{"train_examples": 88335, "encoder_norm": "layernorm_no_bias", "encoder_norm_position": "pre", "decoder_width": 192, "norm_pix_loss": false, "optimizer": "soap", "beta2": 0.999, "shampoo_beta": 0.95, "eps": 1e-08, "max_steps": 10200}
Rows from block 9 of the encoder, named by matrix and row number. Rows with one number belong to one neuron. Each number is 128 + 32 x the weight over the matrix's rms, rounded and kept within 0 to 255. All counts start at 0.
# fc1: MLP up (encoder.blocks.9.mlp.fc1.weight, 384x192), inputs 96-191
# fc2: MLP down (encoder.blocks.9.mlp.fc2.weight, 192x384, transposed), outputs 96-191
fc1.220 [122 132 142 120 119 167 155 122 103 153 153 177 142 171  94 122  77  71 134 127 160 146  78 125 174 162 147 135 143 134 146 133 154 109 195 144 126  24 196  98 186 154  84 112 136  90  95  46 150 125 127 154 130 134 142  43 127  80 127 163 119 129  86  93 122 101 155 130 172 118 126 156 162 190 146 133 120 122 108  91 152 152 123 140 178 113  95 174 130 158 151 255 120 140 131 152]
fc2.220 [114 106 115 164 107 126  95 147 147 118 146 129  81 161 131 115 124 138 132 152 133 116 131  92 169 130 138 144 104 130 172 109 133 111 130 102 140 102 144 125 121 132 143 133 134 133 122 155 143  83 134  86 117 147 180 200 129 143 127 103 129 132 125 145 125 118 152 109 122 109 130 114 148 119 145 108 134 109 132 169 137 115 152 143 125 122 146 109 118 168 115 127 141 143 150 104]
fc1.221 [ 52  57 126 111 162  89 145 154 142  84  81  91 132 151 173 197 158 156 106  88 132 141 128 111 128 136 120 120 156 124 140 119 130 113 146 140 138 122 126 134  91 117 134 132  96 127 159 139 168 116 149 121 142 105 111 120  99 182 120 157 161 123 190 140  76 110 117 127 102 113 131 134 118 115 104 133 126 124 130 121 191 130 116 108 105 139 141  61 157 110 117 126 156 122 137 121]
fc2.221 [120 116 128 124 119 107 157 128 167 160 122 147 145 123 118 166 108 132 135  89 139 107 118 122 136 122 161 121  96 130 141  99 108 101 101 125 120 129 142 130 139 123 153 109 143 118  86 127 112 131 126 158 115 111  98 114 160 127 135 123 120 133 108 128 128 133 130 138 144 165 124 132 125 149 132 154 177 118  83 142 138 122 158 125  96 169 162 129 142 124 145 127 141  87 176 151]
fc1.222 [ 90  87 124 130 123  84 132 132 118  73 110 105 121 100 118 154 178 148 103 110 134  87 147 180 170 157 132 128 146 146 160 115 108 148 149  91 158 119  87 176 101 133 124 122 168 144 141  99 160 145  99 145 143  94 157 173 161 149 156  99  88 143 124 113 112  70  96 143 102 146 110  90  79 108 135  91  78 142 118  98 118  93 105 137 110 112 145  78 124 143 106  91 118 141  93 125]
fc2.222 [135  87 117 146 100 142  92 116 152 131 114 103 112 126 112 177 123 175 124 142 123 113 132 121 149 153  76  96 123  96 118 158 117 116 139 107 104 144 123 105 130  91 129 159 113 139 157 136 122 112 108  92 111 133 133 129 133 132 118 132 179 121 116 130 128 110 129 138 168 106 117 110 114 184 158 113 117  78 118 143 171 135 108 123 133 145 114 102 137 134 107 138 123 108 134 111]
fc1.223 [156 133 158  98 191 180 148  98  75 121 126 184 116 224 137 144 141 155 149  90 102 106 117 123  97  99 139 125 143 113 143 140 166 138 130 104 139 105 175  97 152 156 171 144 149  82 114 101 119 174 130 188 149  97 103  21  98 135  67 151 135 165  99 171 119 156 169 160 103  93 145 150 137 179 107 131 122 148 119 113 127 148 149 144 194 100  61 102 104 113 140 189 146 188 166 132]
fc2.223 [120 146 117  94 176 113 125  87 106 127 170 112 161 148 146 124 147 106 101 151 129 101 124 148 128 148 114 105 140 107 111 195 108  85 126 115 109 162 143 122  92 126 130 143 153 127 113 119  96 164 156 177 189 104 105 110 140 113 117 114 124 133 115 118 164 119 145 163 102 130 153 114 136 130 113 119 139  96 146 114  98  86 153 145 139 152 138 114 146 129 135 141 131 144 145 165]
fc1.224 [166 154  90  65  47 122 185 113 102 148 123 131 114  97  98 107 149 146 155 150 111 141 121 106 113 124 124 101 138 117 106 141 141 170 148 124 145  68 154  88 176 140  73  97 109 109 127 127 213 100  94 154  74 158 166  70 137  95 120 134  83 129 146  82  91 147 148 111 136 123 107 158 138 158 153 140 127 174 182 131  71 105 121 168 141 104 138 160 120 137 126 144 116 143  94 157]
fc2.224 [107 123  97 153 113 124 105 148 139 132 126 133 156 118  90  93 162 111 126 110 156  98 123 100 119 149 129 146 126 123 126 129 133 107 168 164 110 152 113 129 158 117 131 168 124 130 140 158 115 129 115 141 107  96 175 118  98 175 130 134 157 140 104 124  90 117 131 114 125 104 130 115 112 101 129 114 183 141 116 129 180 126 150 132 131 117 135 128 146 143 163 139 165 103 147 120]
fc1.225 [163 124 132 177  75 118 139 108 137 145 160 133 139  91 101 107  91 147 141  84 132 149 116 118 163 108 112 161 149 120  99 151 117 127 162 139 123  85 151 123 170 159 120  99 116 140 113 118 119 106 136 118  63 146 176  81 116 109  90 157 142 144 152 120 128 147 121 153 172 157 162 140 156 128 130 113 138 132 123  86  74 153 134 144 159 122 106 194 205 116 144 135 150 139 127 143]
fc2.225 [122 125 129  94 152 119 145 117 106  92 113 106 102 136 133 123 110 123 104 137 126 114 148 120 150 137 122 154 155 127 143  94 134 141 117 132 113 148 134 116 125 139  92 128 152 115 132 123 160  94 126  88 137 105 125 126 114 120 163 111 157 108 148 116 133 109 121 151 137 128 108  68 118 121 112 152 189 102  90 151 122 107 151 105 120 129 152 140 108 142 142 105 187 126 109 149]
fc1.226 [100 123  67 168 171 108  97 159 122 108 130 153 101 105 107 126 119 155 108 118 136 103 149 177 134 149 137 146 158  84 183 103  94 123 138  57 123 116 132 142 119 137 120  91 168 152 116 120  94 137 169  89 187  97 161 142 162 150 168 108 120 146 142 138 110 164  80 184 122 150 137 127 117 127 134 108  92 116  70 134 175 102 179  98 169  83 121 111 128 149 107 119 121 111 110 162]
fc2.226 [120  98  74  88 163 154 174  84 104 111 125 116 160 129 102 134 129 112 126 135  96 119 120 170 136 126 108 107 151 125 119 116 147 136 146  84 185 124 185 123 110 124  67 137 140 138 108  97 108 136 119 121 129 147  93 126 103 133 146 131 115 138 129 140 137 120 148 127 100 126 109 137 174 129 118 108 150 101 136 113 104 141 129 115 127 112 129 107 140 120 122 132 130 130 132 151]
fc1.227 [145 132 113 126 100 146 135 106 141 173 108 141 172 144 134 110 125 127 165 110 148 127  92 103  89 159 111 183  75 150 102 154 105 131 140 158 166 111 162 154  97 132 133  92  97 116 115 106 110 126 145 153  99 179 116  85 139  92 136  99  34  71  84 118  92  97 118  80 129 130 124 126 130 161 126 144 126 180 142 120  59 121 126 146 196  89 163 164 141 115 171 130 123  96 153 129]
fc2.227 [128 138 163 121 191 150  78 123 142 127 159 153 120 175 114 119 165 134 117 143 111 126 118 142 143  88 109  86 163 133 143 134 135 120 101  66 108 120 108 138  94  86 171 104 140 128 169 132 168 128 111 125 141  92 148 135 106 172 180 152 138  97 126 152 101 116  96 191 116  69 151 112 118 121 168 152 112  96  80 122 167  84 125  98 108 141 139 135  97 150 115  87  90  93 159 133]
fc1.228 [212 112 126  77 110 127 188  36  87 151 152 152 155 118 117 104 121 115 219 142  98 190 136 125 120 150 132 109  85  91  58 196 172 177 195 186 144  64 205  97 150 175  69 116 117  41  87  98 121  99  53 145  96 145 121  94 153  97 154 165 116  86 102  99 122 134 136 118 226 112 107 130 102 189 174 145 108 177 146 111  21 153  72 133 109  85 138 156 111  79 161 175 119  71 157 151]
fc2.228 [109 144 154 111 154 107 121 166 146 120 126 117 115 113 106 119 126 120 109 116 131 117 120 119  92  95 165  99 147 122 128 181 133 113 120 111 120 112 105 141 130  94 164 116 116 120 138 179 135 126 160  94 131 107  78 123 126 138 144 122 146  83 162 136 118 127  93 157 109 161 170 168 116 104 109 130  49 163 180 117 124 107  58 158 132 121  74 157 114 137 131 131 158 149  77 103]
fc1.229 [146 158 136 142 138 101 123 103 148 132 114 117 157  64 125 101 132 155 120 129 147 138 107 137 117  97 120 123 124 110 175 137 136 111  95 146 143 117  94 156 142 118 121 148 109  93 120 162 151 118 109 114 100 110 157 135 155 106 170 123  81 160 162 112 144 118  89 124 124 160 157 149  90 136 144 125 132 115 163 179 115 146 160 163 202 118 158 112 150 137 108  79 173 137 138 108]
fc2.229 [154 153  92  92 120 147 127 120 168  90 161 101 162 142 131 141 176 120 132 109 154 108 109 135 131 147 151 164  70 149 133 126 143 132 152 145 146 133 162 108 105 103 138 127 123 139 133 137 114 147 141 115 179 116 119 132 131 107 100 101 148 121 117 116 124 112  95 145 124  94 118 119 133 133 129 157 129 113 112 128 100 119 129 110 148 136 129 147 119 144 164  97 120 139 133 123]
fc1.230 [102 134 123 122 107 130 113 149 126 130 130 135 135 114 134 148  82  95 110 160 102 158  74 140 152 141 157 125 147 132 104  85 105 120 111 143 132 154  75 130 105 155 167  63 108 174  78 115 109 124 117 162 105 156  86 160 128  95 111  56  87 115 123  90 129  65 119  85 128  88 112 124 129 149 133 178 145 137 147 126 159 105 114 141 160 103 129 135  96 107 162 105 149  90 127 119]
fc2.230 [154 127 135 135 163 130 136 113 120 106 140 168 128 107 125 114 145 133 108  98 126  97 134 111 134 112 111 143 129 133 106 135 113 129 136 109 129 154 164 158  91 138 122 128 149 130 161 107 145 165 132 140 192 127  97 144 105 127 133 147 142 145 113 105 159 111 127 135  96 130 155 105 139 110 139  96 125 106 107  99  88 145 123  86 120 141  96 135 158  94  76 115 124 159 162 152]
fc1.231 [133  93 108 117 146 122 118 121 164 118 133 127 164 166  73 105  77  73 162 118 134 117  85 157 116 111 180 124 104 148 119 138 138 113 150 127 182  76 132 108 120 160 141 100 137 129 140 104 157 132 109 126 182 127  90 152  99 101 137  97 153 103 115  85  94 104 126 107 149  86 103 134 146  79 108 118 116 104 100  90 115 164 120 137 102 128 131 101 110 109 143 100 135  88 137 139]
fc2.231 [112 142  89 106 194 146 151 108 157 129 135  70 149 153 123 114 144 129 156  88 129 118 107 147 133 118  87 127 138  99 137 127 139 136 186 128 107 140 156 137 127 157 120 141 129 131 148 127 126 128 114 135 111 141 114 130 124 122 132 148 165 114 146 106 147  95  93 128 109 136 162 125 114 139 126 120 164  61 104 104 123  89 143 139 145 108 151 164 110 104 127 116 152 123  97 138]
fc1.232 [153 116  82 142 198 143 160 147 129 105 161  96 112 145 150 107 152 140 128 138 133 124 114 123 121 156 108 132 128 144 103  99 141 145 135 102 121  97 111 149 148 146 144 145 130 115 105 141 129 183 139 143 154 126  62  92 106  92 117 110 172 115 149 145 113 122 161 121  96 132 153 101 121 101 123 146 119 165  99 141 140 161 120  83 166 126  94  95 123 123 110 134 125 138 151 103]
fc2.232 [120 115 127  77 140 138 146 124 159 115 147 114 147 143 115 143 114 119 103  99 106 120 135 155 127 130 135 117 132 155 117 136 128 111 129 123  96 171 141  92 130  96 101 114 150 160  82 109 111 120 118 146 135 149 125  88 136 129 114 100 129 146 112 146 152 116 136 130 126  99 119  95 164 119 120 151 125  73 138 111 109 170 134 106 140 103 108 144 165 119 114 133 150 120 127 134]
fc1.233 [154 128 122 124 149 134 133  91 157 140 150 177 126 104 121 162 121 119 111 145 132 133 118 128 136 109 113 149 125 175 147  90 137 129 137  90 153 205 120 160 134 124 155 124 159 105  84 118 106 199 108 116 141 122 154 150 160 119 142 116 135 106  42 164 141 123 151 129 106 140  92  93 143 110  94 110 107 109 103 138 124 126 135 112 159 132  95  95 112 105 104 126 161 131  88 180]
fc2.233 [116  99 121 142 131 116 112 134 132 116 134 112 152 155 178 139 110 147 104  86 100 142 166 120 173 137 103 112 142 168 108 162 118 130  97 156 120 128 115 121 144  84  93 128 117 136 146 128  81  78 126  64 101 123  82 123 126 121 118  92 123  97 127 161 138 164  70 111 146 170 148 125 133 148 131 135 123 120 122 149 170 161 110 128 161 131 106 107 122 150 164 114  83 145 145 134]
fc1.234 [191 127 145  29 159 194 151 111 107 150 118  97 158 150 111 116  72 107 111 160 174 140 111 128  82  84 152 130  92 114 145 137 203 184 173 165 161 124 185 142 168 188 124 131 174  70  72 124 140 156 108 200 148  93  80   0 121 129  80 144 124  91 125 134 114 149 140 144 122 109  91 164 129 190 124 113  95 167 153  88 104 165  60 103 211 116  61 201 129 153 145 152 148  91 185 158]
fc2.234 [111  93 153 137 110 147 155  94 114 125 154 127 147 134 141 109 111 113 130  76 167 151 123 136 131 144  98 176 127 132 115 145 141 134 118 126 116 135 134 150 100 130 156 147  83 119 141  87 128 130 128 121 170 172 145  91 123  84 121  87  97 150  99 116 143 154 161 134 120 109 103 121 175 157 125 139  95 127 176 110 137 125 132  79 106 155 150 152 122 130 116 110  95 106 103 131]
fc1.235 [180 130 131  82 109 168 174 109 137 178 200 105 128 208 176 136 114  59  94  68 130 129  60 142 131 174 148 160 151 100  82 115 154 107 161 129  98  97 135 136 124 121 150 172 132 168 133 159 153 245 126 198 100 124  86  52 140  66  87 137 123 109  88 159 150 153 155 145  52  78 112 159 146 132  88 111  57 173  76  96 145  78  80 138 121 109 122 175 158 116 149 143 124 127 128 141]
fc2.235 [141 139 130 125 125 143  96 145 137 156  90 139 112 125  92 124 120 149 106 145 139 140 103  71 142 128 128 121 128 110 148 126  97  95  99 139 115 101 103  80 119 157 144 125 168 126 104 167 132  94 143 109 146 136 178 205 104 136 136 146 145 135 123 116 132  90 126 108 140 148 122 140 124 116 138 136 146 142 136 148 136 145 123 108  68 141 132 113 128 135  99 125 145 139 175 129]
fc1.236 [131 124 150 105 149 144 149 126 111 141  97 116 161  85 146 189 111 126  98 139 118 179 155 185 121  89 149 108 158 110 127 132 157 136 101 125 107 132 180 129 135  87 139 161 137  88 127 152 139  80 119 114 113 102 169  91  98 173 109 139  83 137 171 115 150 170 147 155 129 178 167 125 123 177 104 157 162 163 154 141 133 130 154 171 106 117 183 156 122 131 126 129 124 110 102 109]
fc2.236 [130 142 138 136 183 173 128 140 116 135 179 161 148 149 136 112  89  95 135  81 132 155 134 143 155 141 126 151 156 126 142 133 125 124 130 139 140 124 106 123 135 139 133 128 151 123 130 141 114 149  89 124 112 151 156 117 141 100 144 119 125 116 145 120 117 139 166 111 128 108 139 100 153 157  96 144 157 126  91  82 122 155 135 149 139 134 120 106 112 137 119 149 105 117 107 123]